config = dict(
    model='self-supervised image encoder',
    dataset='aerial photos of the United States (SatlasPretrain)',
    train_examples=50862,
    image_size=32,
    crop_scale_min=0.4,
    horizontal_flip=True,
    rotation_deg=5,
    color_jitter=0.6,
    method='byol',
    arch='mobilenet_v2',
    norm='batchnorm',
    activation='relu6',
    depths=[2, 2, 7, 2],
    kernel_size=3,
    stem='single',
    expansion=4,
    widths=[16, 24, 48, 80],
    projector_hidden=1024,
    projector_out=128,
    projector_hidden_layers=1,
    target_momentum=0.99,
    init='kaiming_normal',
    residual_init='none',
    optimizer='soap',
    beta2=0.99,
    lr=0.0045,
    beta1=0.9,
    shampoo_beta=0.99,
    eps=1e-08,
    precondition_frequency=32,
    max_precond_dim=1536,
    merge_dims=False,
    one_sided=True,
    adamw_lr_other_params=0.0022,
    grad_clip=1.0,
    gradient_centralization=True,
    steps=6700,
    batch_size=256,
    epochs=33.7,
    lr_schedule='cosine',
    final_lr_fraction=0.01,
    warmup_steps=330,
    weight_decay=0.1,
    adamw_weight_decay_other_params=0.01,
)
Rows from block 10, named by matrix and row number. Each number is 50 + 15 x the weight over its row's rms, rounded and kept within 0 to 99. All counts start at 0. After the name is the row's rms in percent of the matrix's.
# convs2: project pointwise conv (model.blocks.10.convs.2.weight, 48x192x1x1), inputs 144-191
convs2.0 100:19 21 38 32 84 31 44 44 44 31 52 48 52 58 53 57 72 56 64 49 50 26 73 43 72 51 34 73 44 44 46 63 39 49 35 39 34 39 51 58 70 27 11 61 52 49 50 50
convs2.1 101:35 23 46 57 54 39 53 65 29 37 43 42 52 34 50 47 44 57 36 41 46 49 31 58 59 55 55 26 31 36 39 57 82 34 55 60 33 43 69 62 55 85 45 40 52 88 54 40
convs2.2 100:42 58 29 58 56 64 35 18 51 52 67 40 34 45 41 73 35 30 76 43 72 51 51 51 53 40 47 55 62 36 47 53 31 60 62 55 45 61 70 65 78 38 58 43 22 56 39 54
convs2.3 087:45 43 48 78 52 39 30 23 25 85 66 44 37 40 14 70 50 33 62 74 63 67 60 67 39 29 35 56 72 42 47 32 43 56 59 44 57 44 44 39 60 51 61 51 52 43 48 58
convs2.4 117:68 65 49 53 26 64 47 24 52 49 77 27 51 53 54 50 36 47 71 55 64 64 36 61 52 33 75 57 43 58 63 43 37 42 55 55 62 61 52 62 70 45 70 62 46 44 76 55
convs2.5 108:42 58 69 35 47 34 38 53 47 66 40 68 46 83 56 30 87 45 46 69 48 27 45 36 48 60 33 49 58 47 47 26 65 34 40 43 53 43 50 25 28 59 43 30 38 56 62 52
convs2.6 099:69 41 62 57 62 63 43 57 52 65 50 54 49 81 52 56 53 45 09 70 51 38 62 32 60 55 46 72 81 67 43 19 53 17 62 68 57 57 42 32 40 48 56 44 68 84 52 75
convs2.7 084:47 37 59 63 60 22 47 59 39 68 21 40 46 44 26 53 43 30 23 66 29 45 53 53 57 33 33 58 67 42 55 41 49 61 70 38 44 44 45 36 44 79 53 47 61 49 58 79
convs2.8 103:26 52 59 51 39 59 10 35 34 47 43 52 77 49 70 57 49 32 51 75 44 32 63 28 64 45 54 34 35 51 26 47 53 43 51 50 48 37 38 47 47 31 33 53 27 46 39 66
convs2.9 102:55 63 38 39 33 38 65 65 59 35 55 67 58 43 70 40 60 65 43 14 30 54 50 33 30 72 41 71 26 30 62 59 34 31 33 36 41 69 70 44 57 62 42 23 53 64 33 40
convs2.10 113:34 44 82 39 46 43 78 52 53 46 28 38 66 59 62 47 55 72 54 35 38 37 52 42 47 37 49 54 70 31 48 64 50 62 48 34 42 59 80 30 60 53 44 23 54 61 45 47
convs2.11 096:38 74 13 50 56 61 67 69 48 05 56 26 70 36 45 57 54 50 44 67 75 39 61 57 40 48 73 61 50 54 57 67 18 42 49 40 77 39 29 56 41 47 37 54 32 43 54 79
convs2.12 088:38 25 82 26 64 55 48 42 52 29 61 31 51 59 56 47 54 67 46 36 41 42 52 44 53 22 18 48 47 61 44 79 52 52 38 46 61 52 66 48 70 66 35 56 49 43 47 24
convs2.13 100:44 62 66 58 48 32 71 23 19 36 63 40 58 28 49 57 45 48 73 45 65 54 38 65 62 16 46 62 67 35 58 79 35 53 40 35 53 66 43 57 62 46 54 63 52 34 70 37
convs2.14 098:61 44 51 64 62 55 45 37 54 36 65 35 63 66 51 51 39 32 34 43 64 50 32 70 64 28 53 41 33 52 37 57 55 43 51 71 47 64 56 72 55 27 44 71 52 41 46 26
convs2.15 112:39 49 65 44 41 41 56 64 56 38 37 57 58 49 34 48 60 52 54 79 46 59 37 48 77 56 42 57 64 39 30 38 59 34 47 24 35 27 28 12 20 58 60 38 65 65 49 49
convs2.16 097:50 61 45 47 71 61 53 41 37 51 51 51 38 52 20 60 82 47 71 53 38 42 69 61 75 20 45 47 64 49 59 46 62 38 54 69 60 43 52 68 79 34 55 69 52 35 51 50
convs2.17 105:39 28 56 44 57 57 33 62 56 40 27 41 79 49 38 51 66 35 35 45 43 53 59 66 47 61 49 38 43 41 49 60 43 42 48 57 35 56 62 50 58 37 41 58 37 31 42 33
convs2.18 091:30 59 48 38 81 43 63 44 57 46 59 55 56 48 62 49 59 40 61 41 35 16 77 19 68 71 75 48 57 33 55 39 67 56 50 23 43 24 36 44 67 39 39 37 68 49 75 51
convs2.19 112:47 53 40 61 50 13 62 60 34 80 48 36 56 56 71 25 50 37 11 54 38 43 31 37 76 47 66 83 55 30 53 68 52 28 52 44 31 52 45 33 41 69 50 43 60 74 69 66
convs2.20 117:62 66 43 65 52 39 53 22 13 47 58 24 46 41 40 67 49 55 65 49 51 66 55 62 47 07 45 59 51 34 75 80 34 68 53 43 44 71 66 55 66 49 81 50 43 41 49 44
convs2.21 095:54 63 44 48 53 40 34 48 54 61 63 44 39 47 32 71 52 47 75 65 33 86 77 60 39 38 33 34 54 52 62 46 31 29 69 27 33 61 54 42 48 70 39 43 44 45 16 68
convs2.22 124:32 33 42 42 64 51 57 88 36 56 29 71 60 49 54 35 68 56 49 45 33 17 52 48 61 93 59 77 56 49 39 47 47 48 43 53 28 43 41 26 42 63 45 41 46 72 61 53
convs2.23 107:60 74 51 40 29 66 64 81 61 59 55 53 41 46 51 41 35 62 45 51 48 53 48 39 67 65 50 63 67 72 60 27 66 57 36 66 60 43 41 40 20 76 74 42 58 83 52 44
convs2.24 096:36 46 59 35 64 87 35 42 54 50 36 72 72 55 60 46 54 62 57 55 32 19 49 65 49 32 40 37 36 52 30 58 62 54 42 57 60 54 63 43 46 43 34 43 25 64 34 28
convs2.25 088:51 40 55 71 34 77 42 38 39 34 69 46 40 18 29 67 30 48 68 68 75 64 51 74 26 46 61 45 50 85 46 28 68 59 75 50 62 45 30 35 51 28 56 56 60 34 73 43
convs2.26 088:39 73 63 60 39 58 42 38 36 61 72 43 20 33 25 39 36 40 71 50 56 70 66 60 26 60 45 60 54 53 49 45 44 72 52 22 68 59 58 62 40 55 71 57 64 33 56 65
convs2.27 089:32 47 66 24 74 38 35 63 40 77 52 64 58 80 63 51 75 61 38 50 56 33 63 46 61 47 39 58 56 49 32 51 37 22 20 44 34 37 60 58 69 54 21 54 51 39 67 56
convs2.28 099:50 24 66 28 53 45 27 53 47 39 58 79 42 51 60 47 32 54 48 46 67 20 64 40 49 52 21 40 47 42 38 75 82 34 34 51 43 48 55 48 57 44 56 42 55 34 38 39
convs2.29 106:36 34 49 27 64 44 53 62 51 56 18 49 51 76 67 56 76 47 12 59 53 11 39 34 71 69 51 58 39 49 37 66 75 32 35 46 32 50 61 27 53 56 23 44 34 68 58 43
convs2.30 104:62 61 88 46 77 62 38 47 58 42 43 66 53 45 51 46 78 49 39 25 10 52 38 64 42 31 40 22 33 70 66 49 40 42 57 50 51 58 67 65 56 43 65 56 36 45 42 35
convs2.31 096:78 59 36 50 48 60 49 29 14 57 56 31 32 50 64 65 43 45 60 36 53 45 29 40 46 62 81 60 65 67 65 42 76 53 54 52 61 59 49 52 59 27 50 55 40 44 67 71
convs2.32 094:28 38 45 37 80 54 59 76 48 39 35 58 66 84 50 35 71 67 46 56 32 26 59 46 70 69 40 12 55 46 40 70 64 52 52 74 38 59 72 48 56 59 35 41 59 63 39 44
convs2.33 101:56 63 42 59 66 80 45 37 36 68 47 63 42 49 58 60 64 40 49 51 65 49 75 56 43 60 29 54 25 70 58 53 51 45 37 67 66 58 58 67 71 47 47 56 57 69 39 68
convs2.34 106:31 38 82 37 62 48 52 62 69 66 41 74 61 67 53 41 55 68 35 48 31 36 61 39 54 46 54 64 81 55 49 22 58 47 48 59 43 44 51 23 38 58 35 37 42 63 48 52
convs2.35 108:76 64 56 82 40 24 38 46 47 68 35 41 45 35 27 35 41 32 56 46 49 76 27 71 61 47 55 63 33 21 48 52 54 54 83 45 36 66 38 33 48 44 81 31 39 58 55 65
convs2.36 083:47 53 68 46 53 34 52 26 55 50 58 45 65 32 64 54 47 49 37 48 51 51 31 43 58 58 50 66 56 28 58 53 64 29 41 37 37 41 62 40 65 39 64 32 85 31 68 31
convs2.37 098:59 63 48 74 40 66 54 33 52 34 73 23 60 62 20 63 37 38 78 47 56 80 66 58 33 57 65 46 51 64 57 39 36 50 59 41 64 49 35 63 66 36 43 70 44 49 49 42
convs2.38 099:64 55 75 29 57 49 59 79 60 62 34 53 64 37 61 59 50 44 57 40 55 52 54 54 46 59 30 23 30 55 51 61 37 52 38 59 51 76 43 51 63 62 38 47 56 59 00 57
convs2.39 093:33 43 69 27 42 40 55 55 71 67 51 60 52 73 57 44 67 36 35 53 46 45 38 23 44 67 61 49 35 35 38 32 69 23 51 41 37 33 41 35 27 54 27 40 35 60 70 50
convs2.40 102:32 38 56 49 40 33 71 49 50 66 54 64 46 74 31 46 79 60 55 53 55 41 56 48 63 40 49 66 72 42 48 28 64 44 54 50 28 57 59 26 56 43 21 31 65 36 61 53
convs2.41 097:56 37 42 44 37 36 75 48 20 39 60 31 67 41 65 45 33 78 62 43 54 38 35 32 52 19 29 55 52 52 66 49 29 47 35 63 40 48 71 42 59 36 56 34 57 46 56 30
convs2.42 094:54 57 66 55 27 33 56 47 23 55 38 29 29 51 15 43 36 50 44 52 35 56 43 67 56 32 70 58 84 43 26 51 79 66 47 51 49 67 48 44 55 60 36 54 69 39 91 52
convs2.43 090:54 30 58 67 54 37 27 47 45 56 49 35 58 42 30 63 54 51 68 53 66 66 53 83 43 52 49 27 18 49 35 51 60 77 86 49 40 59 63 60 79 51 39 57 58 43 36 52
convs2.44 098:34 79 58 50 47 71 59 56 48 47 49 57 49 32 32 21 53 54 55 62 25 41 37 32 61 32 64 65 66 69 41 32 58 41 12 82 73 48 50 57 51 44 56 80 54 60 67 24
convs2.45 100:57 58 51 54 37 54 54 28 39 56 63 31 39 45 13 54 30 49 68 65 57 56 49 72 75 19 67 86 84 56 42 42 49 62 67 52 64 65 42 49 33 34 42 38 37 24 47 43
convs2.46 084:60 58 67 71 19 61 51 19 67 60 67 27 29 47 16 55 47 43 63 58 54 61 71 42 56 51 65 39 48 46 64 68 35 28 76 56 50 66 58 44 63 46 57 42 50 44 50 52
convs2.47 113:66 48 57 32 73 30 53 70 56 54 27 59 27 50 51 48 54 51 45 32 26 39 59 28 41 70 36 25 18 45 40 68 63 58 47 63 34 43 52 47 49 71 71 41 65 74 42 52