From a checkpoint of a small self-supervised image encoder.
Data: trained on aerial photos of the United States (SatlasPretrain), 50862 training examples, 33.7 epochs.
Rows from block 6, named by matrix and row number. Each number is 500 + 50 x the weight over its row's rms, rounded and kept within 0 to 999. All counts start at 0. Numbers have three digits each. After the name is the row's rms in percent of the matrix's.
# convs2: project pointwise conv (model.blocks.6.convs.2.weight, 48x192x1x1), inputs 48-95
convs2.0 099:390432458510584601442487612510447493541521450518451482428611516533542589465509450490500541539450494504480521522524565487441527394493568499460445
convs2.1 102:485471540586479500539510590437538556560504477402455536578457455504467438515476482553550412473466538469517513548512466488486558456515433485580418
convs2.2 112:520464557486579455553521629539512467426531527542478430512487504459507480540571484497480482416493424528514608374532450472450575539526572497445518
convs2.3 104:471480478457487462511432482488492478433563514583492541569434451384440589479547512533429398530512456561527612540448473455525529488537530521524530
convs2.4 097:449483482505499443438599513522509538491455446480506475491476493556440501495420433421504515545479544455526572554519546464581561502503465462577395
convs2.5 112:470461480584543534468460447527539530556458538553557444493480550499591551466501559616489464451500496560472538440473461483452569536496538520403488
convs2.6 098:480566539545494469536494402482521523526435486469503483463532466500507442566408564592539406504519430461535432496458477450580535525497445505539419
convs2.7 095:494559518474490503527486436519471511471512443422487420456518500487540566550605509488523442501516506472588594507467520454478501426442514581368453
convs2.8 090:528590514358462537490550512448506529424515526485511487471603516487395482548543460465556448483502474474524448406458567569493459464478465479485485
convs2.9 091:458511469569604531537458467384441469439514446469426490424510518510506513516562430413501491480483443455516572582549505443550574517415469456547466
convs2.10 098:525494597465471520534475476568569493480511506531512506490483399423448516572519573613413526497541549535519410453501483445452523504523587491459598
convs2.11 106:590511624500405559586536547511535501469519510420561478469480487454515530493487507401479447507489486547497481446567493480539615572483485496530551
convs2.12 095:570491441507516471449546573524452479474494510469475452476430499481615538484428482497445485479567504541445588597431474499550623512480438516519487
convs2.13 104:542468484496526532422509496545511478470502482549533447378441430474480389428541501449570489353438501561483568520541498531473452465551536450473563
convs2.14 105:559492537494484442420444445433388504471573521555519554555420540512515549490449551485464476574558505508483593492522458384535453447465494501538563
convs2.15 094:471577464510450549575458514474478452507432417449430557413552536478388427507529467448547475568433472486502589575513593459526471537468473482544525
convs2.16 093:532489502478472453531521467473395502451468502543445615535588489561515523487540507599598511513497549515467488392478625504508458475521482591501492
convs2.17 117:449611549487467455557438497448504536520532456511517499421539603542486582573528475507495592525524506441531403481497486587523484447442459559520482
convs2.18 097:489472443496492534464506555564445539476494401474460513514591415539382470436460484497493482556448465460456549493600576463494543532481526480513437
convs2.19 095:426438508505497494416491457434445536455605406488488557466566479493438527482380468615565474567489524501510409527518570438557488503544426510574503
convs2.20 093:372575451560456487495475469519579501552450404450462550456554474575479514558478453483501640477481505414561466511465551542602534465480438504584435
convs2.21 107:492542459437563469413517490466529455441515497520418510445486552461504614471430576464546519489602480499580469528528489391490526583605493518568449
convs2.22 102:520558440553496576547439536524561545525575428419427531396643473518503429552488443515509500545448490467571548441513558516436518438535529457406489
convs2.23 097:543511453448539506512495524552479474399453536542541496596457479471435457468542544462431479507474511541451522475523474504418419538603521478473617
convs2.24 096:456598505444453473539459554539599541496474498396465506476607362556468505569485544496506556534532451472570445434509574469482550458447497424549441
convs2.25 086:492531455461538520557504504459467500555563479489498532412538565565484456502598397541523557547482551419516519426579544466477510402505464601482500
convs2.26 098:606483489527480536491551490478451595518603544550504472444434517507474472490455413544411479475531406513477501535529418389488444565478448581466545
convs2.27 112:517522444453534535482526592580423412476446533554547553513499445427489560447422463517445480471559456555495499515497542503474532519559579496432510
convs2.28 101:524423499532462444454465550600490536506473517480523466391483434498519578526568456470488436489547446512483462494506471590490493540507514455496490
convs2.29 083:543525538452536559505446406370484519494477590545505495450552542504477386512578473476569467439437479532494582566464583504476472427552453520488500
convs2.30 108:480426403500524491503472455445469440497576464486497526564470560493462456513539482480494417518546468466493583494508453453569545554391446582554496
convs2.31 107:455469485496409437501436497486537524480464471507572538539574426539444502498590487517484518560476556468498430543487495521499610484502501432535442
convs2.32 095:517524542536503507480543447576456564523530586532605553501413578446600538533571538452430392537472523523443498483432422582436450427496481594453507
convs2.33 116:539528526561479523500547583613502546501572551549534567524471537446548550491452543544456463509503564538496479385469539536484525457552537551468619
convs2.34 097:596453449401502508407562525428444562489454507560455574586585443556511506423466409501611504566484584505483509452441555425491426457541492573459518
convs2.35 093:517455492523408504518490558552562465506428440437395484555584456562375401476482447566499559439519532526503520490529534484564473534437484410543431
convs2.36 099:484587561476495560453368427481434458409534470538501551483519509527541506443535461519445566568568488452523496512554517462533462472404498528538512
convs2.37 109:481409515482562382522568573424431550445596530567570531518488575527549496470446493581487503432502524526444467501447486502524536557563505492492562
convs2.38 111:497538616488459449515544594489378560410449603586554555536441495537543522455459453483508497429568460551457480518467468533480544472556442500485561
convs2.39 100:369546514445534484479415441468499562446533493492489484450461429517472528558483513479531543512547579456533488547539496532583455534512512476588473
convs2.40 101:520529588520398506574529520434522526415542522517513570476573483527549507508608476566538517489480567507465448440484444555484581392565421575489472
convs2.41 099:575541492530493483367552483529523463517577546552535519535487529500555425468474506541495504445536440555473496394428471423445565452560585454423555
convs2.42 095:470498410581529501430570498388451435539605405464482540461507516539485563551513488443546521502480585447539562599466451619492540414505451558521427
convs2.43 092:580446480558483473551562407551472498621455584553525529516442546439542568508512526483411508552509538526484411444506457458465443506564482609574522
convs2.44 095:469484536463462427494483501462475506511501422453535570426549535488451479462475546425535447494390478471427469581520622571559437466518525471583487
convs2.45 112:506595560616394482527503435433487541562463458487488448476513468463473437459515501417515525526470548461481523493526563583415565513505476471423464
convs2.46 093:494473543426600500605611546484461549404483492444510527542455438459509495421414492517497490514547465493446450546563470524457583512601467457434493
convs2.47 088:486431531561475470534535494555444475491500593510523459465506479399499431473591461543456344464419424552451527476440532486480464503525522471444579