{
  "arch": "mobilenet_v2",
  "rotation_deg": 5,
  "color_jitter": 0.6,
  "hidden_act": "relu6",
  "widths": [16, 24, 48, 80],
  "init": "kaiming_normal",
  "beta2": 0.99,
  "merge_dims": false,
  "adamw_lr_other_params": 0.0022,
  "max_grad_norm": 1.0,
  "gradient_centralization": true,
  "max_steps": 6700,
  "batch_size": 256,
  "warmup_steps": 330,
  "weight_decay": 0.1
}
Rows from block 4, named by matrix and row number. Each number is 50 + 12 x the weight over its row's rms, rounded and kept within 0 to 99. All counts start at 0.
# convs0: expand pointwise conv (model.blocks.4.convs.0.weight, 96x24x1x1), inputs 0-23
convs0.41:47 39 32 42 51 61 43 51 58 58 51 48 52 41 36 62 44 45 44 48 45 84 76 35
convs0.42:62 61 36 32 47 77 63 45 50 41 43 55 49 56 73 57 33 70 56 56 43 44 41 55
convs0.43:52 49 64 50 51 24 58 34 56 65 36 70 74 49 59 60 51 48 47 41 58 57 69 55
convs0.44:57 67 62 63 59 64 43 47 54 68 25 57 57 57 66 64 47 60 60 48 42 29 47 62
convs0.45:73 36 60 39 49 57 52 69 63 56 43 39 59 41 44 37 38 70 41 38 48 63 69 58
convs0.46:58 71 38 23 51 58 35 24 54 48 39 52 55 52 43 71 46 39 40 42 56 54 46 57
convs0.47:54 44 38 48 45 71 51 48 53 62 62 52 54 52 78 37 40 52 47 56 49 16 44 39
convs0.48:53 49 34 30 33 70 60 46 43 39 58 39 41 50 28 36 47 33 39 52 46 41 65 61
convs0.49:42 46 56 50 65 48 49 82 45 47 29 35 57 62 44 63 57 58 72 37 53 47 38 42
convs0.50:63 66 48 45 44 63 38 68 52 55 56 70 47 62 37 27 50 70 68 49 43 53 35 49
convs0.51:32 56 47 52 47 66 43 47 44 48 63 51 36 68 62 40 35 76 51 28 52 47 56 31
convs0.52:58 73 52 49 45 50 65 48 52 59 70 64 57 42 56 44 39 43 49 61 54 53 85 66
convs0.53:33 57 49 54 81 68 44 31 47 54 63 53 55 45 57 45 37 53 30 55 62 45 64 39
convs0.54:76 58 62 62 58 45 37 52 57 57 36 38 54 54 73 62 56 44 65 50 27 58 60 54
convs0.55:47 40 59 34 43 47 54 77 53 48 60 53 53 61 50 53 35 80 54 42 50 55 33 30
convs0.56:65 51 48 35 41 58 34 31 63 47 49 57 48 45 36 42 39 28 36 49 66 69 56 64
convs0.57:52 51 54 28 53 41 54 56 69 67 70 49 37 39 66 70 50 39 38 43 37 63 54 39
convs0.58:50 60 57 51 39 17 47 37 45 57 31 60 73 43 58 53 60 45 46 43 53 69 42 61
convs0.59:62 37 59 50 70 41 63 44 36 59 69 58 51 76 62 61 67 66 44 56 51 61 49 54
convs0.60:39 57 48 28 64 70 50 34 49 35 58 53 42 35 72 47 55 63 56 44 43 31 49 64
convs0.61:61 28 65 56 43 56 51 55 43 39 44 47 38 34 38 61 54 38 49 19 30 59 56 52
convs0.62:56 58 72 47 49 36 64 46 59 29 27 73 69 48 63 60 55 52 42 48 47 45 49 41
convs0.63:43 39 32 77 36 51 48 33 53 51 47 28 30 39 53 63 49 47 46 48 55 29 56 43
convs0.64:53 48 48 37 63 19 64 29 49 31 39 40 54 46 56 38 51 66 48 38 46 43 53 34
convs0.65:47 66 37 66 68 54 37 64 52 53 56 40 38 65 34 40 56 70 43 56 65 40 45 69
convs0.66:56 56 66 55 72 35 55 57 48 57 66 50 46 67 70 68 63 67 42 49 58 69 44 54
convs0.67:41 69 43 69 55 64 51 48 46 53 41 68 44 62 58 33 53 66 62 55 63 58 47 78
convs0.68:37 35 66 61 56 62 70 49 50 51 43 59 42 65 48 34 39 51 53 53 28 75 51 63
convs0.69:63 34 21 43 35 63 49 40 59 67 33 40 44 48 48 42 65 42 55 36 39 55 59 55
convs0.70:62 29 48 42 45 65 61 55 72 49 42 29 50 33 45 35 56 43 51 40 32 34 57 56
convs0.71:39 30 72 53 29 58 39 52 63 50 55 60 34 47 52 72 39 49 33 48 50 59 60 36
convs0.72:56 68 54 63 66 43 41 51 64 50 52 31 39 59 58 63 41 62 43 39 53 67 29 31
convs0.73:28 59 39 83 58 59 52 58 59 44 45 53 53 45 42 67 65 48 74 50 46 40 52 53
convs0.74:58 67 65 32 63 68 58 49 64 41 70 69 44 71 54 39 50 56 58 36 48 51 53 52
convs0.75:51 57 33 38 72 60 43 54 71 36 58 58 71 46 34 58 41 44 42 57 61 61 69 52
convs0.76:46 47 59 43 41 44 51 54 65 57 40 25 33 37 52 59 56 59 77 41 35 35 48 34
convs0.77:26 51 59 29 56 37 27 51 63 55 49 41 52 54 33 53 33 58 48 45 45 29 55 35
convs0.78:49 48 74 63 64 32 31 32 45 39 48 60 48 69 59 62 65 50 52 63 37 45 52 59
convs0.79:47 51 50 46 21 57 61 62 64 51 68 28 61 60 30 59 40 58 55 50 51 51 65 63
convs0.80:48 48 40 47 66 56 37 39 43 46 60 69 64 72 70 53 48 56 55 29 61 33 59 39
convs0.81:53 57 48 60 66 51 56 39 45 62 36 58 82 40 41 60 48 52 37 39 78 52 50 58
convs0.82:63 52 59 77 25 66 45 49 49 48 43 45 56 50 54 58 58 27 59 59 54 34 55 68
convs0.83:30 51 51 38 58 50 54 42 41 67 58 44 39 52 72 66 38 47 45 44 26 59 35 32
convs0.84:61 42 65 57 60 20 36 32 51 36 38 53 55 56 44 62 41 56 42 56 48 47 66 69
convs0.85:47 53 65 64 49 55 40 42 35 49 47 46 48 75 68 79 62 50 67 45 47 64 42 42
convs0.86:60 48 59 69 76 71 59 61 48 52 56 64 42 49 46 58 53 56 53 30 31 62 61 59
convs0.87:67 47 59 65 63 25 65 48 64 37 40 49 55 66 38 54 40 40 52 44 37 60 44 70
convs0.88:51 69 59 49 74 41 51 50 54 64 48 65 61 81 34 47 52 52 43 60 57 55 49 67
convs0.89:45 48 46 43 61 36 59 37 50 72 44 77 61 27 60 56 62 41 55 39 66 58 53 59
convs0.90:39 39 25 33 52 69 20 41 67 63 45 42 50 55 47 55 50 43 64 51 53 53 58 42
convs0.91:45 39 53 35 66 41 35 50 43 52 32 34 45 57 52 49 53 59 60 35 31 48 22 36
convs0.92:61 37 29 38 38 53 51 60 58 47 28 26 38 40 40 54 57 41 44 47 31 62 63 54