{"expansion": 4, "target_momentum": 0.99, "epochs": 33.7}
Rows from block 10, named by matrix and row number. Each number is 128 + 32 x the weight over its row's rms, rounded and kept within 0 to 255. All counts start at 0. Numbers have three digits each. After the name is the row's rms in percent of the matrix's.
# convs2: project pointwise conv (model.blocks.10.convs.2.weight, 48x192x1x1), inputs 48-95
convs2.0 100:089119104091143134158070147152177117109143149152143099137167137112181147167144123144118114116166149115094100100171102133148135132117161176177070
convs2.1 101:190184166112086126160081166071156194133126176144123150212118154148093155142057136097160138141097103117097140093134094138116109136159128124087200
convs2.2 100:122071128171073155103133131188145102148137171098154118121095115175063088113140126089137131116167173190173112142095138132138208121130103068145093
convs2.3 087:110157112160104161133132111144096112194129156122105131092096079164099075131158171108120196065142111160168108137228138150074157114118139136110140
convs2.4 117:105089106140110164109134160128115088111121108156151111101137130168083082064144140094131094125132115179144127175143176117205161123126092131119131
convs2.5 108:176177093113158172188117086122140193094140108100081172114087138085098128135143136162095073142136136094078114133154086191092091103119147157079182
convs2.6 099:109083128189165120122141088174146135158105108149075129115157112136093136086111073156065158140132091105116091120160119170131117117109110124114135
convs2.7 084:163116137141153110128133108135117161199164125079134130108103106108067128160105132146111128178153123071151094099183120131142090112120184143094158
convs2.8 103:123172175101216148136097110179144183113105119103145129165166130118168164157158188138078133109137182095101134128118101156116136139137200182099159
convs2.9 102:167186077151125078152143149114131139077148071114125110110187152086149140153107028131185060161129104074108157107087098138105077127222148127143166
convs2.10 113:134171116137152110235134142106141137096112099169139122133162140109179141168094104092161068112199146084093167125133066194145131110111160167161193
convs2.11 096:115075124176106171138192131142145153125146149178171120082095119154095139132131119086130116117140096146127145177102157094118132133128111092105124
convs2.12 088:132172101083144079207058144106133128066106127157159100103150112116132125156126141123187120148133168101086159098137107195100114149126143126143127
convs2.13 100:125107168086107145144126104121099093098073157182184085070180111125127092112131149112190177064129130169199149117127166069108133067125120154134174
convs2.14 098:077150158049090125138110163035184118140107209119151102039136128119138150089140165090120180040081121142121172089119144139086126136166119153122143
convs2.15 112:130183139161152135159092055142096163140151104137163111156155154116099137158121150152056108106110104119123126128184079143190126050134155167109183
convs2.16 097:093128117132082135130159177173176105121111200077148157132087108088103092117118101141167174111197120108156073170121169118105128152096106167157135
convs2.17 105:114194083150220111172099089129123160147143116070153142130142069074152155135164138172125122120141114076111139093136108169089089149097227183096113
convs2.18 091:127119107130130124132154148192149124120116111203139097148086158125110096150094075133151100162174156116091085141146114173194107118085154164156179
convs2.19 112:170140135105086119119110087080115150128165118171139139146134157102122146067120122165150143113134156092123167124182148152139077072135111124097142
convs2.20 117:089103127131077119124143121115115077151123163149173063064150104139099073160101110116181150147189115152173122157095167111110144093153125150138104
convs2.21 095:121138137149073163102150121205086118200083139062150118093173101124162127164122100080123134130134110169147091115059131101103143101196106136134137
convs2.22 124:190143092112172107115112094130100167091158101158132196171106169095146157159115093117112106157112137072085165107104087132172092108121193119122159
convs2.23 107:172154071155101096098112063141104134088157066117070132181075123144103130085115078138142095151093133122128163148137156122128116119124092060072159
convs2.24 096:158132136131155112115131135209133154068114162049159151118157094133161151196158163133122130139176165107114127084146070111110122181052167171143166
convs2.25 088:102073112119178121106158095158081117164129096168157096150136099177089135091129135076121138135102138164127103124159140166069176149141148132114113
convs2.26 088:152140077188124147123178098148098111174107113123018123106103104119085118097087167131087128133198100140155117151126138163117112097147099062052147
convs2.27 089:136174098101157129109067172144217163100150151102141135192157148134154155129135154167111115093094151082082111088139087154115141141111136161147160
convs2.28 099:106136100105143123134072146125156154092139086071120120192120181145107110161132173142128097112106129125078090101175073228144132135124178161113151
convs2.29 106:158080098179119177103101111109191177086170124140172159115135167150137158145120133139114108086114114122114154098140089140190136113118132114115115
convs2.30 104:093155078125156088193087142125163141118134075083131154097092154103131108117113141151148114117124169076118146130107128174127095155055178187116109
convs2.31 096:123102150158098133051170162144140095129116138174089071139146193159113064065088059075156156047097154127156108115170139101119147120139108114111130
convs2.32 094:157143129164148127134139144101154150095090120106107125203103118086151175177132154128128137150080098130118122106127097141146081142099148136137127
convs2.33 101:127067139200098142096111197148172117104093136127175115080173122167187105095149111119163136087150099152144090114089141092065187211117092104146123
convs2.34 106:120166108203128142144165071170121144145151113143110155170109124105153185133065074161116080094124085092093161092183107164197098133103159155101132
convs2.35 108:118137125115104142141136101090082097158141096136103150164125135156091068092159148173123151181178125140140156161175114173153123077123092133122159
convs2.36 083:142150097105156075177089121141129148136103080183128165127132127109139134166134069120139084118119141069060155119111110152139107062102174190120151
convs2.37 098:140127080148136074151137145159109111190157159095143107083110107170124091076071114064122134096106127120176094142154171115083172149077136137176116
convs2.38 099:108106163159141104142121147145151143074110126080200079149157137125175178147136107170146133097147124105107134141062130177103115146115119154172050
convs2.39 093:144169122146153166180110114159117141131113099158128197184141162115145134131130089093092128126116116114091134114134069142187148129153164185055139
convs2.40 102:142210139080126171136087093133116157119174091148121120154094143124128140156139119191124099112080134101072114108216079130142124090133147140159141
convs2.41 097:130184148061092110182088113082100150096117122167209142083148140129133142216130120139166112112114157121102132103067096124126121084157172158120153
convs2.42 094:156147150144102107136163077125107136135156162214082131115125158111079107146072118126097180152098090138186072115193156122137128082131083102176139
convs2.43 090:082128130044124142122117144106089119178105184116143130091165129156188120140090172105136180120135126167169080049128098118133176114178137120193159
convs2.44 098:128121095167144096105140134146111094092178143134117166091078178147138114123099130150093130143142124094140119145169140184175115189060123153106121
convs2.45 100:094140127158100151129198094113081097128124113136125132095115124190118084083111094095109140102021103186164093117161140133148163133083073113085136
convs2.46 084:110085160171099167079142146131068092145164120166131141106115125152102083112146091141145136107133132178142132144153140139143197155117100054137093
convs2.47 113:217147117125110135135084163107189128112149112101130153209123176109144144079106094174121071148119104108064129145180065155117104128124086088174159